config.yaml
arch: "resnet"
cutout: 0.4
norm: "groupnorm"
weight_standardization: false
stem: "single"
avg_pool_shortcut: false
num_labels: 250
optimizer: "muon"
orthogonalizer: "polar_express"
epochs: 14.1
warmup_steps: 2240
weight_decay: 0.02
adamw_weight_decay_other_params: 0.05
Rows from block 3 of a small multi-label image tagger, named by matrix and row number. Rows with one number belong to one channel. Each number is 128 + 24 x the weight over its row's rms, rounded and kept within 0 to 255. All counts start at 0. Numbers have three digits each. After the name is the row's rms in percent of the matrix's.
Before each channel's rows are labels from the 100 images, of 14848, where the channel reaches its highest value: "strongest on" is what is common among them. Only what is clearly more common there than usual is listed. The data: photos with spoken descriptions (Open Images, Localized Narratives). In brackets: how many of the 100.
# convs0: first 3x3 conv (model.blocks.3.convs.0.weight, 192x192x3x3, each kernel summed), inputs 96-191
# convs1: second 3x3 conv (model.blocks.3.convs.1.weight, 192x192x3x3, transposed, each kernel summed), outputs 96-191

strongest on: text has "man" (29); text has "black" (28)
convs0.125 092:104106107164140126181109103120075146108108092136141145135126087107143115172123125159110183131133162093129135162169129101129168157146135136139111118091118131136154144151086085145123121109113142090086110164124122104142138126148107122147158110142102091133127194127106127146131180141132139144
convs1.125 092:100167141159120184178104118096112136077108105091139081120144110122137145151095112099116133152156157139117142138128113111153106159125142109099146162138108152139134174142139143109119130140110126147110167158121101110116152140124121139172047128155127157149160155143101118114146168148130124115

strongest on: text has "sky" (63)
convs0.82 113:158127097151114101071099165128107121112139109118141099145102157142127108099103116095071115135104141143149171159146174097106127145154136094157154134134146126146101147151144138125134097089128135114126137146184147123136149098164113140116111118105141154183141137133126121094101113099147146094
convs1.82 099:129141102151148112138135142130126119124116167138132117092089122129154131119140110072114154102157111134138141125081157163078106127094071095119122112102125143104143161120147124160128147124089147130131122096173141127169121144144119175117118143094113155122119161123143124153164111139118135115

strongest on: text has "wall" (45); text has "holding" (36); text has "front" (31)
convs0.99 083:114071134131116110142097075116155064139114114132133162157129155159083152161121116126120086139113122120140163113122109165086100130134114126145172145142133094136141095132134111131121111121137106137108129119118145132121133118127149109077096145136164139132148178131143121179091162151109112136
convs1.99 098:090090126086096101156139104117123118133084124131100154106110105133103112112148155186128125167099131089158151125142127127118117138159156125150145155145148102156108135134122137112148136150169151130160141120118129111109124114108111102134114127115098157142162114153122092103150126135125158184

strongest on: text has "wearing" (29)
convs0.153 095:109117138081147114157108129123150084148110132137107115107166168096073107146085139149143119179118047146137170080149114155116142148163125119141152157187112116134131105135135101166105122106115137164117164112166149094129111139144073126160123146147144104184161155157144133131083130121113133117
convs1.153 103:110157107130145132147080076131142090132110145127101100090120112089105126112168117135127101165092060155150112128123126103117119108153096141092126078139136106128145139125148087087128103151091110115118151101183160126125081192068132149147140116153100141150157146148110098147094144170133150138

strongest on: text has "wall" (42); text has "holding" (35); text has "woman" (34); text has "wearing" (30)
convs0.24 125:104156114150131165164075069120139101156139176124127132137115121142118118165140142175108115119164139145128139141108188096148130136132130124141130139083125113107145147144068138104153170123110120133140123139088103146119122160139117108156140112190098146116097131131078160093146173137110138106
convs1.24 111:094171127137149128139112125125152100098097125111138124114061119130145129142145112125138141098112120170109129110095091147119144116090094133113121183098128167127133099123095121118114179198114102153174129145102109118123103136128085097101177120184103103106138119108141136133154141119102143119

strongest on: text has "trees" (62); text has "sky" (55); text has "plants" (29)
convs0.186 099:130104117193151160115099126144148155108089082142100143135117143158161130135149102136100119124126143112132114114100143124091118130176115111115104116150129149159093093126154110141121126111112116118153098171132135120117147123132159136144131111136126134102115103140082131138135126187136147162
convs1.186 108:162161120201126195125142092134094171111100141170107149117151121135137142141130098093134100125095110135077140123087119077159105134255105113145119133110136129138122081128154107138123128086122147123131121156138102186136134102110119113135134097150142112126122127121152101106109134120135136104

strongest on: text has "sky" (56)
convs0.127 132:138113156139119132122144114114075136128116155107133145131127098135101130111122137132088142137143144144125144102114109130157126118121144165145144115183141116113146122134160105144160144104145168097119127143157094141167121095111180113104121105140102137161201159111102113117132131064141144149
convs1.127 106:164119146144093158084165114136147119137111116131153111134144132142124165112138091110091108148151111111135146133123116119145109102141101142091130150126136112113162127073109079158082137077109132133065134144148138199124105098121125155119140124123102107118156106109137138122163116116126172128

strongest on: text has "lights" (30)
convs0.92 087:151107143165102145154121113118085131081135114159136139131134151103105111113119154161058118173128143126128124130087140159143143118133151149141128156137166107113148157158121173097168092132092122079176109162118141106133178145127165137105120171104083163139161138132142125163115162179137124144
convs1.92 074:140092148164098135148153121098130146116139112136150137129115083130186102121117149112116124107121166111147153107118135106124140109155078133092155124115149150137168122167150155147135130068147125095144119110153163180149147086141137075183097144124111145151128117149101150139116160141160099126

strongest on: text has "grass" (26)
convs0.161 083:152138135092163116129127099152114134142108130145139121142121150117123163110135118148095121151168122200135169137120143097141125146152101144125129141108151136145149125130133134147122097111138101129141106161154132130135132133123132111100109105124156124130086141140091144130069109177129103074
convs1.161 087:116153106141130086140067162145147153162093131144146114151085126110121140094154100099161146155113110120076134131133108135125106129214133122125100136118102108171168145089090114103116166113149150144154186147127097096122129160121102135119133164117117118137135137110132141115149111141179138105

strongest on: text has "wearing" (29)
convs0.77 115:096173128160095132163101132109062117134108064097091118112116172130126150127158167092092185104074117150125099163167158127128163136103166104131102112172119124132154122113139127096157148140131127109141116139114134091127128146144173136124143118098106131093124140156126131145128121092139136155
convs1.77 112:108136124119117129084079093140099117123122140104102117091153070113129104084160118075081190123103128153107111115096093099117097090120163117117135111124143112135127124094128111142075130123109126124119120126127128095117119141120096084138103114129123148119135098141104098128100086102116184099

strongest on: text has "sky" (66)
convs0.73 104:154122152113133131066118098151101121173127142127166117168124118155139130112102121132089106120112106126126143125111141171198107137117145115136162144147145118133108099141112128124143125127115185073153135136173140166105130095115157118126105135138101142174111132117155100127105146131115140141
convs1.73 104:130127114137135127113144113129113158165052108144126125140095113148141125145138075105136132135168100103101140125113148121097098134130136162141156156112120140134088106161134134099161129146103151120145127117145107196191122130142139140133130123131105087167146124101206106137106134138116139144

strongest on: text has "sky" (66)
convs0.145 107:138160104057113107088146114129098127115138147128166142140170143106105081113146149157104137123119143173147145122133129113114129141125119169107121149121156114146142151141187109090126138111127154112095119137171109141122105132135133103163149118145155104115146152114110159150205168086109131128
convs1.145 109:154135115168167124131150176137128147154136129138176104137146122123148086123102132108148097109132133119136139142104131146089121106095128111150107100132118149141105118136168096108122128111114140115136146148121122161169133140117150099140119059195135130121134118142157114134110106127095115125

strongest on: text has "trees" (63); text has "sky" (50)
convs0.113 147:139146142119115148138127097123067093046142112128162145139118153118170167121108108126161122103124136139132104139076118105097151128133091124113099136097111135178128134090164158116124129120149094131133132113113089149134100116115147170147125121175099121121126128110122154136137101165121107117
convs1.113 133:125132148137123179124122082144094120168096121147096118129118138142145114136100158103145131135153124146076115104095118122114132115165141090102149170105106137127112102095090081132151123104106124133125119129130093174145131115113111112120106108108133132134118151094146116097107089096128109114

strongest on: text has "standing" (49)
convs0.3 087:150066146154132107088140103110074142134140128130116121120106146089149122135069074124121135124139145123135132109120125140115134128095160115151103103111112114166111133130143099217122090135144111162120114128124106146149126163167154132117147097110125180098142114103136111127170119129111117147
convs1.3 101:126122150150154106150136079121138092116128107174127102130110122116075102115174140144074106113163101170135138134110132189132151114085143140083134171105160143110131153101132113163104163135118100142127148154136158135112143108138152145145140143087079142108120119125147138161136110127137149113

strongest on: text has "sitting" (39); text has "woman" (25)
convs0.119 097:114106145105129137129091154095084142110109100119132125121123123158139130154113152114133068158179143126126145092099137157072138111130133122141121135139127148131157110076137108119117086097106151115083155159163121144113157176117117123109136137134108172079131130115136127126079153129133148127
convs1.119 111:101132117100118133156142151127130120115074142113121136099164122124122114105185143135104102126130140095125152116093142139138113091109123116143117139126123136123137146093097132131097075094132165109147146099139197106112160160125144127137135177153107116095140104138098110120109104125129138146

strongest on: text has "wall" (45); text has "wearing" (33); text has "woman" (27)
convs0.90 106:079174122123114128092114153068110110185106108154099125137150141161132153156133086148142130141146112144093143054152131180124127127125112116121115131105126164107181116112086174144139153123167123105113103136113172150110149132124118153111152164158134111115155125121128107142155152109148124152
convs1.90 102:137140138115133138115145101131122082182092177169128149137136076145141097131143102140111154125085125170136132108118112142156111152133102122160149100154135131133080113121135143122118107123097113124153124121124166139105140183142120148156179066157126111129137115101146154161150119138131079173

strongest on: text has "sky" (61); text has "trees" (60)
convs0.86 118:144095093170134140089096121144130144129124115120135109127185060151140142086146083123154132144055126080154107132122121138116124154176101165090096143134168131128119127120196167125118134142148115159123148126107144178106124106149092112108123125137112152136125117139167125104152113156119138127
convs1.86 098:110153150125149130092156109119127128154139134137096117138169106175154124093103131103145105142103140106125156140107115106115152121141150113134124143136103098123111123091096123165100112106090111109131120126129160114087101126152134107111091129117135174135096113138145102108145158094091118092

strongest on: text has "man" (33)
convs0.96 085:165101106147144136135116086127126100117112085123094128171140110144154108121087120098108075168113166124138146162107100174115152150116090139137131128132098098150120139134127100123108119137152122107135121114152129169128120125161167113128144113103104155136167166135120155113034132143144148080
convs1.96 094:124122104104135110115093137151156177080109143124129106114129123114135143107152152150091095113165156159130138115164113155121146152109120139128121131112159130126080127151129159127136124069121124176147127100146137103112127138114131118122124173121127133119135135145158117141060140164198151194

strongest on: text has "trees" (57)
convs0.189 134:133100094112116137107123133121095113090121069116106130106175113155181126132119121113134115108134131106118111127120130104121132118137120047106112120146122144109115121112101173154136104079115124145073133122131150128155116116151118122132110157121121087130099141128186157151160106131119123137
convs1.189 111:141112140089144134121206109097100115123140091135108171144110131115130134122118110160154129137125097121123109120122131131165113110082137113130137138150149194090135132150091119119123129078098118108139118143093191190127144079148101100103126129127114114126105086133155133090168090082103111143

strongest on: text has "sky" (51)
convs0.58 094:089094135145114106132099152127146055134131117160154143113133125145128083168108186114053120122085137159153170138133126116133187144116136134140121106137150100130079126116129130144111126097151112122153154163147117135139134142131195108103128110103130147133137109121088120140143141088138136106
convs1.58 099:131132077163154119133086111142116143103136177140115125132156123151099171146149133108045137139125123139145146127125140138163131147090127143088160126157114118129117126120132185174126169140092152087141122114166101095120133129148119119108109152155144106126119115094108136121123139126153179113

strongest on: text has "standing" (49)
convs0.65 072:145060126128130125119155146123095095104137130136124181130101149114142106134133098141131132117134193148105117099115148172119130146097111140108131104156113147165096126113098135114134114073155090122117112118179144136170130131134136103143130127128139140115115152106108168113206176162127124125
convs1.65 088:123105114143119113120067115125134134081086156132123101138131123136113099110128131169116073100128148110164096128106120164116131093109104153104108098152187108139132132132149145099156138162139176137154178096109114116085167129098140136150162169155121153120172147092083137126107099134135152109

strongest on: text has "holding" (36); text has "man" (34)
convs0.35 087:142138129093139125066089157108122124140105133115100113084140122113139134124176111150140140128151135128115133099127135164062130159171141124113127108126120138120087157099182126150111138096129127146114145153158133128115120129179140114146137134140152143087107160146227133154094129108134101127
convs1.35 076:135075142114109108101148132152090126132079122087111119150094114114120140142153110140140120104118175150127120072131131122131155129132145099088122127130114080140102127107145091068117086119109123106113156154110154157113141129089113136126138135117156180170149158129116107143123119138067115101

strongest on: text has "grass" (28)
convs0.126 080:187102126114148120127134117162096170130125101153144123121139139138106153150106097113105162114083123157155152109125115125120120136159135144130099125110164094109128096158130114098135117145108120079183089151154158120099131096094138115112121151126123104116161155102159153143159142142150110125
convs1.126 092:114151126146140155156148108163159124148127109120138110116107124130114104135061161117121114135135155115109113140145133095155092133164137123155169134117116144143117121197114128156180111151136118139116132116129087107151146134114098124109120139102077124127106194209183150165120124131118126129

strongest on: text has "wall" (43); text has "woman" (30)
convs0.23 099:131138116117132133122083161114088098119131128138106131148148158158136150116130131101118115097140092127112130096130118143142122117113117143125166173085126120145149133123146143144122115138113118094141164131144166143105083119150114129151134147168113145136151134133101162135135126121130110062
convs1.23 094:125138114125148127138125098097099115087154169111126138130096099121094103143122120142128143167100129146131118134137150103119090128111094079118138135115143156099154142131123105124085149135131134153113167137121191084156091136166096067146142121097120089139136095137104115115148142121141117075

strongest on: text has "holding" (41)
convs0.160 097:140110157154127158092096150118108098100132173157159133156168148195119155129104129133108139148141110174128125112132103159124135164105151154138163115121107097127120123130116081138120139114126124077125128105130139095115109128094111170145141144145169108154141134151137147155096121161143104114
convs1.160 105:119105126117128107144127139120120090124092165151119097107148154104160126113145108145103149151131125084122110109120124133118158094123087118144110104097115101120148146148120131120134094076156127098152120140139121060114144109058120129174202161130143130140141150122087138128127050120120131169

strongest on: text has "sky" (55); text has "grass" (27)
convs0.143 078:122109127101136138132129137155135123128116120126146172079121084099138115122118105126041135149112123080141108107171117103132151152135100124150146140124180113152117147143133135138115139124122162090122180134102140127141123139134160092188145119110136141109144129129132136136120116168128139111
convs1.143 100:123110134201133147127135121102129167106143095104129110104150122151126136161121115118152061116137138117122143135123152117145104162225098121124147118131129110101111153121141138098117126115116117146119085109109089158150131097163152147124106165130120128131112157159099164166107156105141072078

strongest on: text has "table" (32)
convs0.55 095:144110116139101149090094103127094112093126128147139099143078195168108135109130128157148081101110172158131114136135126131077130168119110102132098110162130126126152125098142092152091116112089118100123116126125077109146153156110159130106143161171122110137110133095140150167103126134127109114
convs1.55 098:104085139113163126148076130161136142134156141128126167114130116115107137138113132147133128129184136100128092141130142162187171138144142158112127115117173138113150094176116108168154103138111171148116117149162132120131096163134108117132133113130120112121133152107157148156141176134128113128

strongest on: text has "lights" (28)
convs0.174 091:156206135132116107181165087154147139123123175166168161086159174138118158117105123147106116128099135114150153150140129108142136144126115135136155130131146124141077142131073103093126118112156101099068136164129145106155087148118105133111109129102132128102100141137116175129123120158115093123
convs1.174 093:086121134121107120137107150141098103117125122074111177117116150143123127127095119170133125127096164154153121141141086127172129133077099141140142113160150124147101096144104127128129137189168141107121135129145135133154139099161154096135087095142148142117130144109123149078208151108158139113

strongest on: text has "man" (30)
convs0.45 106:114166116082153110125125124137120141180110143153138125153161094158135167148100100142133142129141150166149121101146123134118116153122133105099129112137149096107087099127114137120116156106170107158200153129082150135110163150135142112171154145107092147087114117120117130114136105118147065133
convs1.45 102:128119079110143098112136127119111094120124127113126163103159120127108136093153176096119134102128118148125129104125102127077122082126143128125134101135118089129083096081124150080138121135116130139147134120117122078119068125157088126123137147087100128107120107101097133135077085103073154133

strongest on: text has "sky" (58)
convs0.155 115:137165145185143165142144131093140121179126135106152144131150138085121138086138128111108150100137090130109130133121137166106129130134166126108152155121086100135133120091159080126137130127127146091112141147132124133138155116132142132139163132116097123126129137128107119113114139111092123117
convs1.155 113:169117113149117149094113098123126106106126173156157084126148136087137147127122103130156115141132111132092110176133109135116144138135159146119107170078130081111128132125125096145132107089086142087135140151126118136088136101123138150114157120152135145124112082103133128092130124128125186140

strongest on: text has "buildings" (28)
convs0.110 120:130109169148131103120153138122107124134129082129150118120142179185132091111142127144031128152119080119125151117146137130160147113056159127144140135123132142100110123150134157128114083138129142127087120139121117115137163147154124144106113150115137133129117125126156167155137111042110109131
convs1.110 107:132119132132151130118137146137155133164103149154112164122137123110123128089153090108063163109081164147155087139144121126113138100048155176140115167160127126110126136144140155172136120152098141114101139117134179136132114114091093091109106107121159116109125150139148097117135104102105112103