config.yaml
arch: "resnet"
image_size: 40
crop_scale_min: 1
horizontal_flip: true
cutout: 0.4
hidden_act: "relu"
residual_init: "none"
learning_rate: 0.012
max_steps: 11200
epochs: 14.1
lr_schedule: "poly"
weight_decay: 0.02
Rows from block 6, named by matrix and row number. Rows with one number belong to one channel. Each number is 128 + 32 x the weight over its row's rms, rounded and kept within 0 to 255. All counts start at 0. Numbers have three digits each. After the name is the row's rms in percent of the matrix's.
# convs0: first 3x3 conv (model.blocks.6.convs.0.weight, 384x384x3x3), inputs 240-247, a 3x3 kernel for each
# convs1: second 3x3 conv (model.blocks.6.convs.1.weight, 384x384x3x3, transposed), outputs 240-247, a 3x3 kernel for each
convs0.177 106:094095102141141134113147159120153115092113122110159142144164141119164115177175154088132125113161136124142122132124177123106148088125128144111133126162171142169182154143152093149144140163124163108090147092096080069051
convs1.177 103:114125112150163139057115093172221208075139118082100136108094156095163118150153111110111096136112118074105108221225198117096138184146124151207101128133147095150077072183096116160121083155181148101106162119122099062083
convs0.178 098:125068086176069219131156162151108112164159169159124173177153143134108144149130106083132121101113104134146131090140108154118098098105098106116118130119213105095135134117116064092081096138142073111108148117176172150177
convs1.178 098:126139089145087121092086116112127092098117108177122120075138092140106152166124148109147140206183156188183173240211173128094126065101076164176150143136125086130112114088035152131104134101062174173161102153172131130130
convs0.179 100:141147139073131126101080079108095075168126122180089102149150125172157120127119092166179154085122123172163103138131101144054099133088097156157132143156118144145101113084085155048077130084118158151137079135119155173176
convs1.179 099:175213186146129171143124147207186165117159095144141115169136102113137074084117127124135108107097150102117114102098177151163179097124153134128152125116064119106097120098132091057109114126102116144187110129130099081093
convs0.180 104:094090048097108142135122082126169137128148150123141111134135120139135162111129135123101086172160121162162121132140112128112110137110100129106068137113141174128111188188141166144160161140176147129101106095151160109166
convs1.180 118:119097111168201151152163152099126079112124123155124134109068099155122116155175144133111144102126111108121117071086019074126087178174169153117155152128132147127144147111127126138122116116118087102115128069118113077083
convs0.181 098:078113071153136079087055087138179116112110115166124129144151154103106105102125092172193164145138134093095151122066101179127150108138173115127154163105174123144174149137147127089248137114177121151141204123094173159122
convs1.181 100:105092141088094135104120165088140126086101121115116130093127159100051148120061095153178172202167151186149187114110097182171145100096108168088168147131128192089150188142167142124141089091122102118171111159205091096192
convs0.182 103:175158095114129088150145139102130093132152116102114127132127121183151085134085159129123120140105078154089103147128109194139168163154184125079117154088167119104124105152150164174201144137166177105119107094102147140105
convs1.182 096:143172177118125142103115150130074107123121127098099109139122080157167146142171110132149135118135119117122095207207164198157111118158149088133101111131134123093105160136119154131132140124095131164154129153129121168159
convs0.183 100:148158094158160105128157124065103119161173145073086096095149114137100143133102141065053115108098108157134164095157161097097077132156126109148137104153098097190095120134141131116138109140107161105152157157119191177103
convs1.183 095:134131192139149151075111122082099112098156118110160116199110172108155180128123177190107114167129169096054102121212108056126090177127180112118147077077102153208141140166182122145132168125180177164122190154100141126089
convs0.184 093:174120027165140105200177128077101081143106107112074097132149069130104125174050065115154183177179153146180108113129172068085056135151189104098076162140102149113134111121115094152099114105085098079066134142183147140142
convs1.184 108:099092138140159212100109136100122159135115151171177144076079085081096075092134114134168116143147180115100164142132096076059062144126049132132143074131180094112147113112114077119149136174152151129123115158144086115076
convs0.185 098:132123110136129148153176135150136075112122048129113061122113125091139130155130110143081130145144127141137118120144112143143094114097119099104092158164118122152111120116186198163120176139165064128154154109193169127142
convs1.185 097:109127137142179172146140090089114122107085145152087131116112127143114111136107053117102080109083094114155100156125129134127092139152128158128133143115130086131147128144121092076120113147150145126152110096132085088090
convs0.186 097:158176094115154119105132103147120188098128106107117112147123173123132140092121135160153158111127168103115130085171161093119145142112150107148108127130132096124111151143130078136159140132148200112153152199219201153165
convs1.186 107:176132160075107115082090111138110120185129140140170153139081097151160139148138103099129119090160108132145145155088124113148143146126145118052131140111128102148108188103109155125094150160126169139180170219155173179165
convs0.187 099:155134072052037098091090068086129104137150105118143075124092118143097098146121111146102107148147156124116108104085122177110128132118098115107081154166113152154143152178179129161177116159086078107107094153138088131136
convs1.187 104:110062125090093098099111130114143158115121169087108138095146131117187134136152107136130149199178157130103149208156185126132112113135141100194100104136113113122157113112132149130087105151149124108080164052087123112088
convs0.188 101:163112107075110153079074141099129127136145169129134164103165126081150167129146213113138162118128160142195145110116157109107073179203152157146164181116142117098104098140218107168138150157142152105141150136161055057122
convs1.188 097:071084088102118099085139115153139112177177144137131132148091151128132093149119129103126127102129120082116109118083135079075106135164184112135172136124183135168180114138118138096086126101111155155152224127161114121132
convs0.189 108:148160158100106132099118139146109130132142158114126160122142089095118130126161133118101106171125134107080070136151142151143156089086085160115126152094084119086130150191203133135190176138128079058102119113169108084158
convs1.189 102:096078108173130098112191130136123141140128140131137122139146114141167115136117120155140165115125149117115099100127195102066127117153114139161114136105107122135129152098117160112154150170172172153176165111182142112146
convs0.190 104:143148175187189148176194214166192133126120087160199167125119150121102115153143132107099114135162184175168181117141117138112070098111113113132165175166169106130104115118128068125098146173149228216195190158175159055138
convs1.190 109:105121114104098124083090119117111157162158151101090108135141123101142120150079077153113103227189194141147181133137121124182163086120148128119128163191120126125125084079104106072105107093116170150130155176161179209174
convs0.191 102:127183139075134160183207139132134142094078136115071182118152100143126099107071146126161125130183161174191186094108098111080083120104124119044098133133110131137158148124109112126066119150147113146115162196108112154145
convs1.191 094:095043135136161191147177163092104105167171141134152104072118095111168127117168180116116097113146138168170153122146129129125143132106135147155130109102134095131088156145133167135126168146081149103129168141163188158139
convs0.192 097:101120137120093120121146112135184098177210155129129127125124079100162111155172144108107074102058110126114103129173150162103126128132170112148131101118133119126146189111206118154181159138154082143158131183160148148137
convs1.192 107:099069078107115094105140150109113116168194187085094132082143086124158138127164175148106135154106128144135082169208225081106074149159163149091069084122048194169165122109172127138133172144167140072081150130138104128120
convs0.193 097:080038119169097147141127099151126124117102128136098104165156145151163150149147157136099163141144202110111157146082118105079135163182158110105118109170158117166149153133166180091146149148172140190152149152124142121164
convs1.193 092:130113119135136118114154145123130133138127138126104113143154182135173138154141165150099138222125192180094131152136179193185121156144135095121108094152139122146159114097150181173128117117150179153135146104078118136145
convs0.194 111:128155078131111065175142187121139111163126139154147144138126126140097092150110100148168128162138129143166144138125138132112110123091106125108116148150126119133111098122171132150200151152181128099099091111131134083099
convs1.194 111:097137122082139096116155099111097090122106135144139152174143168151138143171100120130119152158142131171139127115073130094123089106103115141141094145167108126142101152105096146154136111128110161118133147082168127089170
convs0.195 096:106086058094098121131130148111116118182160103098110146148091148142091123075142155116124094132112107102063132127148089113120134103151139127126117134121085157120153126138068167132130062103183120132150148152131197137140
convs1.195 089:156146171137096136130089142126102099116131166128110158184151114053105114124071128036088051138138153110138142134058104076100069045060059165093123147141147135144117144122145086115143094073072181134144128175139169139104
convs0.196 097:108106149151110146143101172123149109100116168111097100173168100081084113117087127107086093103134093177119162139108121140124086141141163115115118157177210098107185098099205113082127128095115122159119146166077146086109
convs1.196 089:136124150149145112146116161177133107078080051135111121139140163150167125126164087081064132097119179107101079147208136103113126133130112100142160198131173168165187129095122108102102165142125091123122046104101137159134
convs0.197 098:167152115207183169106158149100100116120077080187126133166132157149131142117135115160152151153145148087105098158121143126149129116149106149119104154113139116155092070107104135173145075115077117095170131137178169157168
convs1.197 092:186191191144136180120139182129129125132137155111150138115169143121189074136207146110101112118142146111103149137131158157139140138140146173145144185171113144107125068118123115145085116093104209161146149135118181119102
convs0.198 104:134087110147062168125123133134115077174133081129155072128096124171133111182113068132160170102137077097133118117108142111096132112111103107110141116083176110130158072131154093044134109053133118122166150130125204175129
convs1.198 118:175122118163084146108073116180180186153181177133126135130175226113159182156101050127152088175154108137106128083073124121095139126143182146135138151151102114120089159152138142138089109123145076133146103106175133140163
convs0.199 101:170200150116157128130200137142175196105111188104120140094074151136113143126114106147130129127102158159146179114139134112113122108147133125161139102121170093115174140124112114112095112084100071079071118154179122154143
convs1.199 107:121128133101096103127077117129131145156131123112090087128120104070092145151118181181208197139190178169150150142164160115156142144153119123155159103103144171157192082102118106116113143117134168163186167190157131136098
convs0.200 104:079110077094088059165135062099133122176144118101116126127104097135115150122128122085119121157160144118094128172161156154113122115115094139118152111150156121122120134152100114123111107127131073087082088141126162149156
convs1.200 100:116130131116131110120094141162192195097104113115106138131132144109099159088068083123120151157115099113100093061115068082071125150139158108122125145135112107099135153185183118142150127126152145136200201192124143146082
convs0.201 095:087046085036053106060117103110110142120117104147143129130130123146129106116127120102075128109114121143115147103081085180194134196227195149130138142189145109150142138068053230170166128176148127125175208164170190159100
convs1.201 097:053062114082069094108079059138175178107150130135070130129089133146119153156150139147136129151113132174157167139196192137129125126127151156153140096152134151184187108130119194180222147096110125131102178137104135188106
convs0.202 103:093178170097141067144171156097088112110093103113108141125119155098149117099122115071091100112095132131111147169102138116142132142171113128121116130098102108149132091109090131100098146086117148136083101127123160153117
convs1.202 101:120077072140147086112077103162138124142165146145130091109092085074128099081147091168098114075064074115090069123095116094131078115141113147150145153180140098130141148099152188144126138123110119091162084074101090063090
convs0.203 100:073052072135129109128129195090056036137135115139127139094110090148174121113129116156166159162140153094073092123141124124182187114109107151173160155153173113133137115094137065096117121100086097115172117076088120093096
convs1.203 105:131139117100170130088096095122123093132083118092109133164142169117153149108074111156185180169166171151172178172192174118144122138127122077104124095088122085107125134124122108094114067093118135141150118135116070131098
convs0.204 097:067161116088116143105119154132088125149116154122101168120120107128144130154145100203068093197148085160174111116142169100140173147081157096076106086083103168065104147130117100124171117092188190096096128124126165151079
convs1.204 109:120103117140118138148078128123176092148163162085123118148068191152115179123134098087094105129124147118140135137162131096129130108105121141022144132045141122101165152142170143141151148116140079106080080097115102132129
convs0.205 106:132075088099138131166161116124114111160144138181155190127156129141185157119153156151117136122108118122134147149134164136173140161127118105092101120083113086119146087139108109140143124179142140130135161125094176110120
convs1.205 098:127112147102071160091107148110115107114128096131115096180111103127097085092118091119109114147083085158126096186201217152112119110137143166155143171108122127095150147184139081158090099134096121116116156117095195142157
convs0.206 097:119118140075142113085109099122090132166115067071105115119142113152145164162135167125185148122192106101110114154139121129130131091113142125103121155154127116158115114166183088181183070081125183148156161191131084107113
convs1.206 096:155165194142168131175115129120105093140147106148138127171104152110112154102095144107112100113126123124135116125068049112124155135137135135149151170193189082107107115107059140118114070069082155207157159181164154155177
convs0.207 104:104110116081075146141103174133187181114158145133168132113118094086080145125148144168144129106087099102093097118117102158150184156191223124144166146108120109108152216191207114101109105144119111127131132124098141179131
convs1.207 099:094093056102122125082095052120110116089082094123113108128138155192174189140149120165119160122091078134107091149126178136205149102080133160125159098132080048129063124109130145153133205233195146159159127171148155152083
convs0.208 098:125148157171175142122116096152128158090114091111087093160111122116091114136147091165140162108087126164089132122120089134174192074127128149124114127118135123107123155213153062075080110068080138153146139141101141196213
convs1.208 104:102140112083074089148128132118102134057026080085069082118131127102101162145110145173170161138130109121110123103128119085114098131150114129145121052101122084129073092152109118111082159127174086088069108164127144175112
convs0.209 102:093135109112114077133137145172145130086103110109120151130147166160106121128118136071105107110141135133134157145147108106183160108171095119122122100154142147127125130191182110154119088145059081120133120162109146172148
convs1.209 096:119122134093111090124091116098092108067126138196184208104103103086133157155123172085107118072090108088083127119129160107097127131141183093140074145114139156171132129139108116168144154201117123149103127118128105140147
convs0.210 101:130102172112120098158161102164185091164156109113134181189200155186174090084126181109150140134152148089059145104113118097159148082087126124068125116152151122136167138109157107116115081108118152117132157130151110129120
convs1.210 115:121101073115119080138097141078047137098171161156092087124177126116130176089099160123095124106118116157129108120104106151162146108119087127126098110096123107111097114108092121068038180122092054040068092133116116147103
convs0.211 098:133124193113122122103053083200226194152160105051090088185126154149150166188173094161130134207161188157124152097108136146126092141123108144099150166133093131099120126148156147168137131081113101075077091112083125126124
convs1.211 104:148151128144145163138111066082088115182102135191191172106172209125137142151109163153226143158152175126123133173111122101074071120109107130091106114073128144113172163138198146192157168119152144141138115176136132163093
convs0.212 105:148139147146114152138116112111158165128159160113116120111102133117130133157153107152136157157130174108086149112129128102120075098151083120139097163135128166156126146118116127157167136065096159144195159150170169132159
convs1.212 112:184158135180172195132077138111167149150161148122121155128116125078059080103099114138130139150164181149161136188152126105100096104117129163163108110136091126127109167150180116119137097097143167144097165117068152113061
convs0.213 093:100057078157129070120152164135076146099103141145194121163131114103169133094143052166113095063092103134212125059112140101110130143093079151145137141114068112137138100116131137177119118108113137136126077190139106141122
convs1.213 084:124131120209159150145157182158098116117095103216150139129080123102154130065074096184193198077107077047113127114143147102111102120110142093120138110134144120156147128174147144129165135138143093116074143130126147189153
convs0.214 101:129116136175135140045087078112106170157170168084116115150166103141127087152124107110112131116162130129149126102103129119095110166103118118144103081157110145140181087096123122119102117098108135115093151182104163191133
convs1.214 107:088106086118102116157116204183120140115122134125146135153131123132152134129151119156095159124130110109091095135121094133115135137133115149127149078091090167142106126135090095095075156112091102121089126113138127119086
convs0.215 099:039021046118062114160093104115117080126131133133137080167102059144107116174172106128147151138137178116096165120139158169162138097086099110165136119120148103180153154189140097104094091063080121127068158161134154091135
convs1.215 094:130155098098067113140133104129110128102104120145133152163172187121104083115121135132158128125167129129105104144100131160131154098123146115044120150090131140122140119102149218175179188196218177096182141100122147120068
convs0.216 099:161122084165181191144152171113119118075115109122052063156117157152103147126131166114068091093115170093061082117121083111055108129117100138119168154142198147122152119131148094111118160125141119137160134122101100104087
convs1.216 092:157221165153181150079137062111035095154101115127096095145133146102125140096100117113074087148143175077073127141206148134115123163157116105117097176187176166152138156149157154126144129145159135110171100111151107141170
convs0.217 095:134078102142177144188216252128138125124109118158155137111117112128171125183163129141150102111049079081081106146121105130093110118144156128037136139070170129064113138169154121105143086107092110150093189146121193166151
convs1.217 098:174167148160159109165122119206149167143158177094092088134137093125149135132091123112181154146150126152171163203126132147112107121101110171137126158119105172120139079090118100129104109098116154166175133141172134168177
convs0.218 100:172110183127129166054058085124159095107110116132104151114115139083078054128096084115175152130155171123121147096124137110117130145144176148162072101106114114146127181163100123168085117103150124151070117132074126129096
convs1.218 087:141121111187134202149115146087095127110114092059114100122137118096127140085090116155170167158186167095123129181104135132075084107083145096092088109089081099157073088120133141181138162140195111151158074078081080071065